Weights of a small self-supervised image encoder.
Model: 5.76M parameters, 32-pixel images, arch pvt, norm rmsnorm, activation relu, moe expert_choice, num experts 8, patch size [2, 2], depths [3, 6, 6].
Training: adamw at rate 0.0015, batches of 256.
Data: trained on photos of arthropod specimens (BIOSCAN-5M), 195000 training examples, 16.5 epochs.
Rows from block 3 of a small self-supervised image encoder, named by matrix and row number. Rows with one number within an expert belong to one neuron, the router's apart. Each number is 128 + 32 x the weight over its row's rms, rounded and kept within 0 to 255. All counts start at 0. Numbers have three digits each.
Before each expert's rows are labels from the 100 images, of 14848, where the router gives the expert most weight on average: "responds to" is what is common among them. Only what is clearly more common there than usual is listed. The data: photos of arthropod specimens (BIOSCAN-5M). In brackets: how many of the 100, against the usual share in percent.
# router: router (model.blocks.3.mlp.router.weight, 8x96), inputs 0-47
# up: expert up (model.blocks.3.mlp.up, 8x96x96), inputs 0-47
# down: expert down (model.blocks.3.mlp.down, 8x96x96, transposed), outputs 0-47

# expert 1
responds to: order Lepidoptera (26 vs 7.3)
router.1:144162154118119102095179103085064051081141143137109147161164110147118114088117142167107184114143117099182140109121122121112127102118145177137116
up.4:131099109119076134142095130131121053158175105137110193048141131173147138116110111093076138156115125121132112137117144071158107138192137104146145
down.4:077117130085167115162124158147217102150177080114191093156126177080116097133120102132053123111146111128127125134083105096146111089150135147177161
up.5:107159160192129137145182108160142160180127072154099175115116165103101163124126114147077095154108119130128137146114123138157079130136139165106143
down.5:112147102068169096130082154112126092174079074050122148109111103129110077097117112141135190160125150105168112100052096104100117151108151111085178
up.6:111178094103161152091141110077097101099061097095098126196151160062113143174134139192126136106135127105171132118108125113118115054186118107164132
down.6:144135156158108183195159088158163131142093114192112135117108135168135164122129094129136117091158139143120175165135143181101133165110098092125100
up.7:125149125158120156150147133085102125154142132126104026068087109184130078094163103137210135057113167151105049138149131114166163149111130106116139
down.7:140120126130068120077089120157139206116135173118132165154109130158162080156138118122157117120128185145001186053166157156126159119110156131139167
up.8:136095184184087135151198141162136148126134179200150152147138112099118169144115135157162156137124136148140149147130122179129172122067089215114143
down.8:151103142126197151066073161125105124115104136096142095161075082196200154104194165117136101159117135096120147103178163136176115133128159130179118
up.9:133137138152123092184166208123150088118155117104092067084078160090144092105140087139100109086114135144102103130148153100155151171156125131084100
down.9:145076118058099098158140139128127154190081102154193125131145134154071073122119084078172095082128119120168153115116075169142168089090167125049213
up.10:133127164203089106079152118107116122161081101122149129140161183149149105093140108221141148125116204166087133017132140150131157176166104191134140
down.10:150125124119058107158133124091090075132148092191172129117168114150154156092114171098093195120127160041162145145105144140113076154109118065148105
up.11:078153102105075120156164106085048080145137149108059158105126107180117143122137112138052099129123169113078191169135149171127095163105138115110148
down.11:131100142057171072103090135188130121114112124092156160163129108164140048098135183136091080142125137182121128155141124158090151205127092183076127
up.12:103135121103129130117100119068070055118165143080161115212140123148117063163134116183078121115135172102133155129124154161101119120138118165106122
down.12:162124137137172172195147116190180128102028099208148134119108149129149134098126129098094121100131123158134154177134139157091107155137096102093062
up.13:124101157118122131144121148144116120169038075142108190162146117096142074112119148106136131130129171135160121159132159136143119172144141179123226
down.13:155112083092124146160141148091137119140221067209123073152080121091165167142120109087166143133102100082159163098150159133198145105092093093136125
up.14:119163110157138140138138192123149192116136140105134103102105166123128104189165101106166084076088155174104156133202139103176126128170091107101120
down.14:110143112133139139104103131164057149111109084133179112112169122117131108120092107155150107115103134177122177116124131099193111123153149134131141
up.15:080116137121157128049098126157066132125054135106167103121116086126114117111167128162137171072115145138141186142129142122112130106095117169100138
down.15:137178150151099191168140116072155186168132143166055107158120161094156116108109098101087102123103129100141156165146116180172103115108115106142217
up.16:113157127138113100080153110045081124126066109106124055152139130111092129101127138174148146113124124141142065067145132113136169116134138082153105
down.16:139135129156113184203176071146134120141093112197110147116152151166124180121132087106128112089147135118126180156125126175088119096087150052139106
up.17:151136102153141136122131228092140133104167075145100091152086170111142118112173095112150110074133126155068101196199152113168158095095111109077173
down.17:127157162153142100121127110108157122134117100163081106123162092117085206096158036120116137137052151141145117131145129161093150154057134182125184
up.18:119093097118139097098057149159085121102060133051165067117115071166135148148173117140114169116117108132145144165144159096110181127089113110108140
down.18:139161076074168133164110163159125146160136114115143139093100158136112093103089084130138072088068149090121149119129128096160104097151172059095170
up.19:177156131115112204179138148135089083102148112084093171126127152140170139151108133144163182069141123114112221139138127119116130099185120086130113
down.19:119097135111121126096152093164154132119096147142099134079121076137118100141166144151119087093068131107109165155152120107109123136119111106117135
up.20:149094128106163122097110144174063102110091112088136143130117071145138159145167148166131172092131126124115213099132137114112141102122129140113111
down.20:137167121096154145164119094090151175126077158163060116100110139112151077116104101095089110111081102040141181174137123129103071114106156073100179
up.21:145087124114156133191099151174173112130150075129113124099117119148153133134121127058125095144123127160069168064145149084118093190196157118122092
down.21:097111112080092075117080153108112091088159099100165086121102099144150060152101078109086111153122090115072087153152170103128172148150136135144093
up.22:105097114161132150099072165063116122159146136071118160092116137106110116108129110100101154123073207107138176142118129137142107085128145133109159
down.22:120147057053166122119110177176158145106132150129119104148116064153125168171100114110167075115102149081126101071121140116180137122162180082131162
up.23:141135133154162164174162147150165131125144114106115130104054128134141121132150106166129145064141113131078130137132122122119156152114110178078121
down.23:181124171149131173132181113130133143150157116108132148101137113166122121211170205085123088100199129123078116128132098102109131097097154107162168
up.24:134146106127119072069184118115120098134118132145113037183139125105096105132129142151184096106144086112155042151108113081142113088111138189181132
down.24:128116142201103180171163106126166148160106129191125156125109119140135174083151102110148147108146165133136159156102134173129130150085117122135108
up.25:129149097195133176136127140101116130127121108074129161074069187135132137149197110168138117069086162173106115109145151095152108151139129134088098
down.25:089127162124133150112148103172159102098089136123102139112134083158125138086128063145166107122176100150069153071069105093101107168108126189133191
up.26:119145134169122113144130203128152125165083135111085110136112139117142115095185100122155083064080154183108139166192160158150156205118147177111135
down.26:154117106097093165116148104065119122153156146123083135140116106200142180113176193070153121092119171120103115113132065161127156136126143113107162
up.27:126155227165091033120204114142169150146104095163136160123141174064104172182093143197139060158132108123124115117109118127144108119145105154128142
down.27:116136092115118132092149125088153174177098109132129078138109078128118112124145162116201167149150149142161101155085123134169104192096168148116108
up.28:144153132195177167113154206146151099129110113072116091116118161120139149163169111173160116020099114143078095123178121131167156132151122165092112
down.28:029143150116164139159127155152142159106113103087103150107129130145044082121104114146144102069137060111094113110094113170103139156131175126103122
up.29:091116078165135132142157174123141142138082146123091135141031178117153114104176080148142078082104131166102138147151159127141161141126111096070127
down.29:127117078086152144194171048138142162076140144170114045094097144097098145112172089085105083109132130108127163084107142168100132207106138154088099
up.30:160094068105169192144126158119161125154151133193079132118157117089102111047132136118192133136132126112142147103135116162123114080098156109102145
down.30:162105155102140178123134134115117127118136065128119171115175144127118175153178118072109148130147085135080157075110095148132162125104105108182165
up.31:162133171146131130189146137143187142104130127130099137150035115120149118128132136094108080069123095166102160112140145131132139180142142159075087
down.31:138126138119131128056162136189162172133103098207144156097147151113129093182112134104189134110146114130115133086162121088120120061130109213089184
up.32:097155122158134126173138189134160132143101144136107100067072187110120158116139103150148090092086125143088132098156168106170147113131112145053141
down.32:142098135091141170116086149173181133082109151123089117180083087120145127128125165115062119134128160099177135158137131137116130102141189125125058
up.33:163088184105098106101199137102108100135188057176067137152162135115150161140105151099184112159124129130149133154137119066141106081148128140145156
down.33:116107135140152168124147106112196120156165123204189119137100109083125158139160155102098149133158114086101131093094142132128129131093137173150107
up.34:112128153149150101150166182121145124142129128141057125141086142105150127099155117128135090065096154161095139128174158103137131140134120131118159
down.34:152109136112160165112107130123071126106096106176150129119171117110126049148125105105167129114140085172154140156190073168082215129138134148195153
up.35:111142121171136122132127174110152080125141096097080136088094174121120150124165074169113101037115145144101155114149170107147137152149129168059149
down.35:154151147112128099136102126128175135176084145133167141097118142144121153085105179097129190168160127137152133158064096135133107180057172099102044
up.36:087151158197127161200156112121138144147111117148107188133114151119136162158126100113083108138096155149120126153121172173152118160165134166100140
down.36:125131128071168098129063183107121118149137131030104082134082113145136058069123099127093154179108140108155107154114140086124144128111142099100171
up.37:142133168155104104144174128172125159163123131139179101139131114134126091149133128192160118130125162127050142111132120150113148176098100131079133
down.37:167099133092106068112114144136154162152158081135152107185100054138154075146174164120147104123111148117134139121172128127175121153099121139116128
up.38:116163136133108106135140120068143128108099121106099052100127135100120141118104128135173172098137089119171055105150134101151179102158132045174104
down.38:103120133152114179135201061152116123126078159149103141093134101183110141111173078159144076102108179144103172152152141173096101181082154105105089
up.39:105128162157171114155123188118146099136107108089077104108113167092168089151149083143134090069113118170081136122157134077164149092152113134104147
down.39:159156153135091178133126158113102149155114080134140112096127118160175098182029099107115166163154147107100067091137150111115106167158120142127100
up.40:091174172159082151150133120065109132140093071123084153138131220125175136155113131189110110120118165122135108081152169126156149106221071108139172
down.40:168126147072132137123135137132156108161170116155156077156150139101139063129099175102074157163143145114094117183104127127136124113104104090117134
up.41:151143170189138146136174180143152132171105083147103124109127184090126119112158104152150107106068158156097144076139133155192146118140095176081163
down.41:099116177098117186067108073138077092103098071128163102130137074182178115159105114084137171180157083174122115121080099120141110154119157137177104
up.42:149174170101147105170172139091182139104188126162047126162108120086134119121114122074100074095126118140117140160141124155136121129149149117091099
down.42:144098107161152160066115158142137211136121102089182165099104168133078129135136075153164122098079102171087090087135139135154160142118104142104145
up.43:127129151115129127062192135097096112184120110160095105189167130083097105147120139167169095143142142107167111150118110142142096093093127173161205
down.43:158102144158116169154150144134173151163165105176151136156117096120128188081146148054165140108167148104106186145111151180151113138079108120137106

# expert 5
responds to: class Arachnida (28 vs 4)
router.5:091142103125183203145125099149155191180114132135131157142131182095075150132119156076131071162144165125062132056108087150091077148117164069127104
up.4:149173139139091110123123156117148076080125115106145103113113150153107098127175095138179158087114098149112193160188129153132206145138058197095143
down.4:213113056122145139149135106093106116166151079100158090122139092129128101140135124074110216185094088085124169153117117132101168127174160091130125
up.5:134080058123143107160119154140129120084123141149144090113080138113174151100179103164156114106081092197116078101188171087140184134110106098105096
down.5:148185145121187087163107146117170106114104165129091117138119105104138086090146108155083069125122154087143123117108134128144157149152109168062126
up.6:154134109148120127103098175134122131099127136133082131107103123185140145071117052139133171061105087131163113148140200090149182127171067140071162
down.6:160148104088147122094156138153096069150106156188138148103124123112116162102171141151179124104192103148115209102142149077189148119130155150088126
up.7:141127193167138112157140155116109158096137182129120103122112189103143099174202122153151124077055163129176117079189146084098153124073079125119108
down.7:074104131103125114122118123104090144065148127096121155135178139104150114133071096150144092118094087090141144087086182051114117155157117104066179
up.8:119116171178077082148102183121111070081174203133106094151069153118129104117175106150130093079077133134149157110169139083141144120110126153144086
down.8:175122142134121060118133097129146095137138150099145101162129104099166102105107131101088140185111135127107100155146170163114144161139071142121117
up.9:158106112174143098171099173102156103101125121097101145073077117140165124097149096129132153070097079195123082102169169133166199153139130133107058
down.9:192071107100125112144147107091113176123130164152152151105139122156156095095147060107103170120074140136138147110196116116149165102071154073123164
up.10:095134142122169143161113090124119110103121153154155097098140106127101120098200103169185198073139110093134103155182204143148146075155107151140100
down.10:098143126055113146147113157075166093124156158081067163087139150159154071199124108161100121125130159144131137126159169085120143107123118123127142
up.11:167138088105160136151110152130084171102109175144109100151100150135134135136177101165160132047073168153109122114200092119169170090184113197086169
down.11:165078081132113223148134097103098084078143153137116159080134147171178118115080090101171170117150109170106070104118140124131081130125132081059109
up.12:091133170121101129118121170120118105088174127089102066120130134088150113125162069141147173084067151200104086146177137097127132135118075170085120
down.12:047107183142149139088089073117105066132138147138175151102188131114095146088073152146195106144104155142142155087214127160124061065137147101135161
up.13:157114145139081099112100154104071100099159158115113104097081118156197102119140092150140162100059086137127099115188179140187161121139102140105133
down.13:153157088123108122151183120076160198159149161164108124133092166129048170165160134106151161057103139127124186126079106193159145101087164125150146
up.14:110114158167093136108115151136132090093163153096104102062084131156155127123128067137135133088098128127142102128171155088158161086137095228098127
down.14:158110096104119145086146103141102099158053121140119142129143119101080115051132089165124121081151100077129074141115102131158161146157152097138206
up.15:163109166115136103138133161096136093072131136142148117147114118195233164133195126121160072069086094128127146140142161117198137054097108118101130
down.15:159114160092077140144203136158110179112081069133139130172148073170152162105143100094072117106146138127100164142122076170078103128097127075158089
up.16:107107080085116163136108188132102125127145189115126091113088110131166146101126051150158132100092117120152150119156113126131197085145081092115133
down.16:151143134140078110102103117065153107142102136148133142108120096079169091105112096121101128135129213142147063073171133152103159142136142142123122
up.17:145114150173109100141127215127127092114179118091126138114092109112184094115170088179143123097098119146134097158176155130151179161154089194104104
down.17:162138141118110125144142094177141148094124153217104127114137135124145191085125142089111127147120114155136150119108141202105114149120174085071086
up.18:155143150126111104124100191122119066047226133097087098123109116142147065154149086173093150111102100135166111178187169108133139077169142161119144
down.18:163104131181131151166080109102113165140129097162111157177111198084132105143124056163131129095099155137093120104195091147164113155156117110115147
up.19:137107135131103098129098160144147104095174154124122082136110140118162141147187113137175121097079109187141142109152158123174169069153102145127136
down.19:201135127091135087121130114059087140081095118135099116155090106078127193126127083092125109158072181175121134155133036141159116123077172096111079
up.20:120092128169107110115117184153112063098162117122118094125072115202164113106159120170111144087086087130186064113171146108144183108119067155104125
down.20:078117120191059106161115105107152167148138098123135115136064140102139139126111143126114057104105129097172079136150204195142107139125161173107101
up.21:148121129125120114084159178091103093079155189132094072119079146131109090089146091124134101102094164102146090104193150132132161081128123200095155
down.21:137126116139162160152124071115135125173147138168112158126087165148089127099180098175144145107118180089103148091134064179126147114174099130124159
up.22:117128160150115089092139151081087033094188137117098104109102152136128135100131047130105178090111099112150122129158155081152164101130092166107133
down.22:097133106134126160132136105098168106150103134085124127163140164111108130067109074150115130074135142074117073175103098142157150153136117129143168
up.23:114145136177133090120105200160126114133148159108102076142084114150144094125158071155132166056089131190123097121179164091134160153112130163056147
down.23:117150108109161148154147134103174137100100136123133150159187141136081105103147149100100061148109085086126179151084140116071077123094151120170134
up.24:105105149179162077120173157128128119064171149116111088143101148104155110159177141136121145055112111180148127109154179107125128146113080178117113
down.24:154138175094166203137178079149091114138150103127160098147143108134114158152114115128150127146074180130055149128152132080143058118169105160158153
up.25:150107127154151086096086165140127053111158152165098099135103138147160083070156093125094143087085125158130092112203183123169183132134126126105112
down.25:096131134095109201133112080135128105100120132092088079104108092178150108175116097134123148086138108164119087131129112145108178197139157146141141
up.26:059128144104145105150126098071101114069126110103138107170122186118143144170122118096126083135109135127206162137156205102080102079177116154146110
down.26:176087106147168124084133174144153109167128164133158069074130080153150130054183095125078151089138105169061081164130109118132117129096173133135126
up.27:114137166171113123116124144150117096120132121130128154113120171147150109123112111177077185105078145111116143082143164111187168109162044202119172
down.27:102131099096143163119157121068117051152101140117106101129137089092053123062167124143122115056147136116109104138138134088111139179144133117132167
up.28:107148211236078109152164129108137135139131098164140131117142192113138115124113111228097122144098144144068142040140134149112140195156089164100125
down.28:162065065118140140089192125144140134075155176192115100123146059090129138096120143102136138071132147147136125119143111142159168057136169073092150
up.29:133126129140145083152113164124092085080176132095101089113080133161105176127169115135148140067089075143176102151176197099120127098132080142077123
down.29:112178107119096137119098099172123104122097089113136163135122100152163202107093137184134122156121133134118112052150104114122122087113138124052125
up.30:120080142141105102130079150081156151132127113130113132119107142152119110173153076106122054022129135164116089151153183159119163124076118152116130
down.30:164111088079115100124115147089198106102086163142171169157153108153091150102124142112045101094075141158143130094088073136153124089134123108137191
up.31:151097133126153060153114149106077096122129169113093096124172122120139163097143105142196168086112139118121121099137133104133201090136108156129200
down.31:123111123112148153094152097128152124134121084119115129153186111177152172100110149093118111194148193147118172157153213119152131124180125102106093
up.32:156100096140148175105139148100099093128151115086127145060122126167177158119196094178115192118073137171120138092152131072091152107135088138178096
down.32:135106069095081122080128140168090104119115124155128067138108100121161133056139123146162101150112139132151082139156147123140137190139161089073117
up.33:156142146123142126150117176125100103110174134129089086120082178131166104130157089152118150069095131136143123142216152113170199105130093104101195
down.33:104129134134128100138149110087140106121184147097108124163139079106125090103133148055085176160147064106110094194106136119075073116112140122150145
up.34:136135130168140115120088145129104100060138180112107118140122098126151128123177097134158129067107118129146130094205210110135195107131098150088157
down.34:141144099137089135094142112171166149164107123172158125123087114099177142119109223106102181132172123183075101104088098153145150112118114168095092
up.35:115145126165097156153172127083101073108139111140101150145135169095131095133134091184120129111058145112151127098175184106202142122180041143098170
down.35:071087144174102129112153134090123055129106164122122090127170120132141143107149095129074158066092148125124153097156187121054166149122130187121131
up.36:119108085132075122130106166141147084136173119115084067139096099139168120132149096122156083060119117094160093145117147145157181105144106178109165
down.36:103131193145100183135149110170072091146146096193149083140119111101140122104122148126144100082108133164126126116133110117095116155078096110218105
up.37:131151111117108140096181124140108149097111191147120099099119138133161068096163177141120153111117112140151137150165198181203134136109089126106140
down.37:126146153098107176105162105196172134085170186119146154135167159149137102123072115093113143096110156114167144082139159105120096155136111110097110
up.38:137134146153096110137116165132098096107159124055109042089067118178158066109149129161164124055089134142152077113173146112154153126150137156108130
down.38:182108119151151147128118136156184166111113140208103071103086077095091082113155091125138065112155087189114154166102110184128138155138159166076092
up.39:133112124084099120088067174142081119085125113051083126171122131151154141119186084167145145086100074130169143146154156073180157115169073104123144
down.39:085178144052104099183116075100091110087119149155102159129132154136139100160121117189103079109170107115161103068087117104144112152165121121162177
up.40:127102112149160119104142172150079076105137136122058105106173144104170140168170104167147163071129150132112092142169120140099141128151133115105145
down.40:142139133098110130194155136107082108119141201138126185172148060105138132070154096136126144172130132078140155091121105141131119155197102065170087
up.41:114162137128088137124111187150080132121158159104127144124070191142150139141176054179127162046075114170149182102132122075128202107114118166113133
down.41:169127133164164137173092107158114170137148191149173094126109168116191109162158082122128117158044068161161155089089093083152139108150157095136137
up.42:184091135143126056089113140132099117132147156134123062136105140168114118155187114171158157083118093089140129111175145093132186146122112122128124
down.42:161131160150157182128165082090142138126130148084137105145148130108105158109127109093101090097082107157119160069125124154125114105156147088122088
up.43:128119157147101150130134159136105099077143141093126129104069108153146106164172057154151130103111110131121122114187164136157191107143109115117140
down.43:126101096104128132144117155136103110158094079082119159189181175118134196098107139154090136087116126148161132123136118166173124213165101176187155

# expert 4
responds to: order Coleoptera (59 vs 16.8)
router.4:110123100122112170202097187123187120133095182098125149118121111132144095137112085086109128112129120102130113092179146169162205163134118112119165
up.4:146158161074142106077119146173100084090092133042105130187097148140096131121185085166095091062065105077149106129153092094160116088142093143151097
down.4:087126132142052150150181088107155124125166126154120128174124109175135085142187129133108111119162173152152154134129118172115116130147166145115096
up.5:144131191201074164107173113112131112198121111140108173116137153139121112132103077122123127142101127135078150067102098134187139174129099185145163
down.5:147134092168153113124096140158121148099139186118151113139116136135139154173127145139167127096142158192104121112172134105136129180137151116115096
up.6:106126078161098131167116204124160082108153163166136131048123123098171135093145118176147127116123160131105150174159151165151156137160131073109117
down.6:108110074125119154115152175097116110113149094149121135110139101101126087072188137096093140165089086168096144165097142056095088195120140094111053
up.7:103115117148127057078101200115139159168161174148166075181127103126146130127173096145170133107129196147167084169139137150153161149085087147099151
down.7:108185093144135136160141128111147123106158126156104127086140145103155167089116182083075123152165117148098140110078158098103042180190118100127066
up.8:104155132108118099113186108110105111144142129096057091123064153034086125105136125153104098093115138081150135117086132117143127058103119136075157
down.8:144127150084146165078122121119146141107091130143160090142169140145154155120089205103088167185130121139124164124124115131116146195108145091134051
up.9:100172138164137099117145131092116149145097143137117102133063144075137139150194115153142118069081092167147147127179180136132078086151070111150174
down.9:146128139160159145093173140153122126078146151121086176072097134115164090119114109115079139127078147142091126157159146149101164106052125074126120
up.10:128136200156123109111150117105112140160143109091095095149120137129130190150154109085106121029125150184177105120134168105127192115073093148072132
down.10:137196134115103086184116093126129103095113132122169133139140135102113139147099128132122098086135123122145109091167111068088131067148095142212086
up.11:114116147145139094060152147127108053133150139113094135122110148089115120108170118157105143070149115129108148129152100116128136068130103183145109
down.11:069070134167174164162106206166208172144071101135202097127132117085117129118102158140104125153123128051160108134107160134126115119178115128143130
up.12:103165194139072135144188172100117083088142150114146131093121130100105140136196086120145139046170108117127157160138140052182132126105103183120137
down.12:161164116080167140157137087116062144120223149123074140160138119126130117111082069161079150100112141189101110129161137122115126197083188136119134
up.13:139143127157148142107119164131132139117101156105125065122062124145096177086204108146123107051082113156140084071172139107143130111128125165094107
down.13:110106061119137145128180080135180167113178138090158123117115074149090129160145160126179096080198119116115164099059117131117116150155195108134119
up.14:101113145147139112134135160132143068122092143131098072186070107139145173110172117118165087036149090179136097128163176124119159129124115210102110
down.14:144081139136100173166155110105133082108160091108118105122119119160182215165121141170098156143131105115106142149076111164099101118168125118177093
up.15:101119217137158084062135081102119171148138127147128089171157106147111103187096123108161134145158128137191066163116125136116110100142130196149177
down.15:115140114210126088159151080112191094140076185155133123088116159122144105117126099121147136142143133179142073167095136151085115137143149136165120
up.16:094137129197060179143164153104105151124174163189127166151134138126144178121106097145188117117104158133104156127150114207191151147120101103096110
down.16:137127067180174145147116185126147153128157086101090165091112129120169099133154125137109122169133108125072128131137152096111111200145139105100081
up.17:091131149110171102153155160145130098097135169121144084128116117121092178127146098099169103016113096159159096120132156123125129098161102149162133
down.17:076127189128097113098181100138074115082149133118120194144155122146196186145144088183089135097154131111091200082123135115076149117150099103103136
up.18:101182149144187077113115156177121103173100136087108113131084172129130124114204104109133073043098127161110104064176162091136121139076097158138117
down.18:102117122167133133138087136091128120142113164139111149049115122136098055099090092090086121104116120115132193103125131098153110128132170188148158
up.19:137143177118111112153066137149132123167207124107062090138153130098162142095143163152145148047110148106127121145158185075142128133138134107086148
down.19:115137143105106160100129151113141118172147135054149165075149086105158154083157114101076156183142102151143080106132122125105119136079188102122166
up.20:105137135087157092111159115080145112126194169115081071148117186108146210125182108144157146047107142165156137136139142142104116099169151203107058
down.20:090137115172104173186130186087112077155157114140093110155151082140117176100176151187064128121097090160091118069182127173147157118116138105138139
up.21:186148144129145126146161145130142129134152140168102160193129116086139061075129154134123106119163124113087105098119095157105175169078162180063116
down.21:137091073137106109135154122136114112125174107062155131122120083200141164149121165114130081140126140068119090125190169084112146129208178049145101
up.22:137124137129125080139162174075177090153136105130052086120065156098099154105173113155142114052077095131162132101107119111166114069119114160137135
down.22:104113148090145147095096126117117101171154086110131100103140092155175088137123173104082133162118142154105087095177122063105137169146160125146100
up.23:133134106186109127106111145107102120138141150120071099081080144131133083042152110172112140075110157101129089089150134125149129116106134181060140
down.23:163067074154099126097165171131194142109126111119228209115184091075111152129126200092128118126168128111119139135119130115094136099172155124172109
up.24:124095201112156127102182158108137078094145121080089060152110147134162146167167116167162100042116141126135171124168169099134122083140117126129097
down.24:091138118198110134168132180126132079098091168110117134080175122083199131086073130167152137123147105112119093149121129175123134105087158143104090
up.25:088174146148159080083121154110120180092124163094096107159084143091131177149155121142128062059102122164122115122174175092149104101092069137113112
down.25:139116145153152145174157191138171130132088111167077132077067149163084098118089136100125130108152142094094123122124128125126100109127135167157105
up.26:116117136122107079114121204114138106071135169148142063110110080167145139118150122162148149101111089149184106192175182119177163099119108142142154
down.26:124167085111103120094142116083109104125128123142083120111165113097155076074124202090124119187132146135131118152063117062062066157143166074111073
up.27:099145187119192086119115129208160183078096159155117114187100154085098143122126154097099085088160123119130148114112125165099106115117128185063074
down.27:153159164159110139144131136138139131118081163170157084129096190110172131137084199077073136137142201112115167106121151163110187111125132085099099
up.28:116131099136111084151109206134154093102141148153140102061106098130173126089157110190134132110110131143127132192176173142160155111150129095124125
down.28:114122063107099128095142151094107090130137087144109129116145088092134080073164166084103126167108094150117140153083134045076071179124152083101071
up.29:128147135113130122121192119119147107121110124109119104174065134122097183115193138177161109081088093162111120091148146125101105103168134143116081
down.29:110098128113169117087070101097107137102154142058149113096120079180169167126182126131102151148166119156135161117143097099100162160076131163076111
up.30:130172147132130101152141224099123078079156130141123131093095149123129139101169141135100115057164112161161156159109166114123102089118100126087091
down.30:085113154120104134181155104062087118115130149135121157173160152093098088099125126155092131187114095102119135136103140075046135105086117057187128
up.31:138129115151139089026099090115106150141155166060147092135121131182144088190177086113134137108147151170145064118136100087093139143137086160142140
down.31:122151190186146179082152136111165131147090175161087092103110211121122172072152152179149128138109153141086120104144163146118119174159121144171113
up.32:128127151088174159161144114108153090083134175136101095151099158106109176163116119112155054122147107155132129047180157132108131109175164150125063
down.32:147096123105131148062110139111079147136161136108112105075092093210163085135118161145115133174135117110168091165164130117128183076137114139107119
up.33:135159109141197104118140143128148144105096139107107113140090164162143103103169099148134108044119128161112144099129132128121158166093136135072115
down.33:117110131147157157182154167104170124117108110164174153102114126057076103128138130099119108071127091099127161120132184132060069046150150117137088
up.34:176102184164103060148152168175173086106114117187134154133105102156165110127140124160081096136129073147121089131119116117146177147151118143182132
down.34:100104108087096125118121104112110074146104145141122096132230138127132094114097153074125166189174170110133123088124104129077116099160188076126129
up.35:128172152164094074097175147121109110135103109135084120140083168157142154126153141144094076061106119175104129154177181106163131138134100151136157
down.35:111101121115120119172133159102165096138152110144144155138146114072145080107108132108124105161136166104144122144134156153107102052209142112114079
up.36:162129164211075142104164129129119125165121102146139189126130162139121141152128110152146133130101116143090147032135104110151155157124074149140124
down.36:139131125161134123128103168130096136118157161104144111134124139162131135164138116169155135076128167176080134090181135108139146194144130112143135
up.37:142131122138168080124141135134143109073145153173082064142074149152129177128196129105166086095117067170147122092153124107161128110100122176139100
down.37:122160100125101133073143103085108160142154146087144100095119118165131114107130180151091155111141219054123183113124152166132113132132155115183118
up.38:125145134151185152128149121104097104149156143117103134141060148152140172114188123145175123046135113151101120117200191102163105086133091141087108
down.38:107127173105123101147114144115099131093164117091095084150111165163160132109100161124059143154150139116228145190079156128142153137138133101145113
up.39:114130121101172105089134148138116124122161152114117104138082123149109168153150071098143092042115064169151105133154148126134148105162110153102135
down.39:073119195119083129145168153168067095115097103098158201161110126106081158170106118137134131111154139119097196102115130085093106115143057155219141
up.40:073165118155135059114167102156140109120155171153102103155082170139087200113150127162163067068143135119154161146088119122116086096137120168096114
down.40:103124116126147148072116126110159130102176168051111130060115189123165132143098141171124123129106115143088127074115106174126138146177058131145110
up.41:039130119134151122116136073089075189137059098102146125209137151098091145134135150156134126127097080128160106085135155131110134147093095122101122
down.41:057150150114147142114126151112145112114099191150029093150130168144113188123121155126088080133114183084200139108194191168100127150156137124143125
up.42:108125122128147095107169174110127099112173135075116119132088135096116154188180117108140105048100143140116091126193184081112125090141069137105141
down.42:127070176139124104108148179077155108109185090143182131119150098094146142080093134095115116149114121107110075145155117159058101085138088140160153
up.43:072118095131123094098081199107113142158148162082168072127119106165155122117206101158179146094114166146162078155178177124139158153096091133122150
down.43:106165098123121137141147124104114122108171116168091146087146150100134141069139174065079130148130117141105172116068145079076046187166131092112062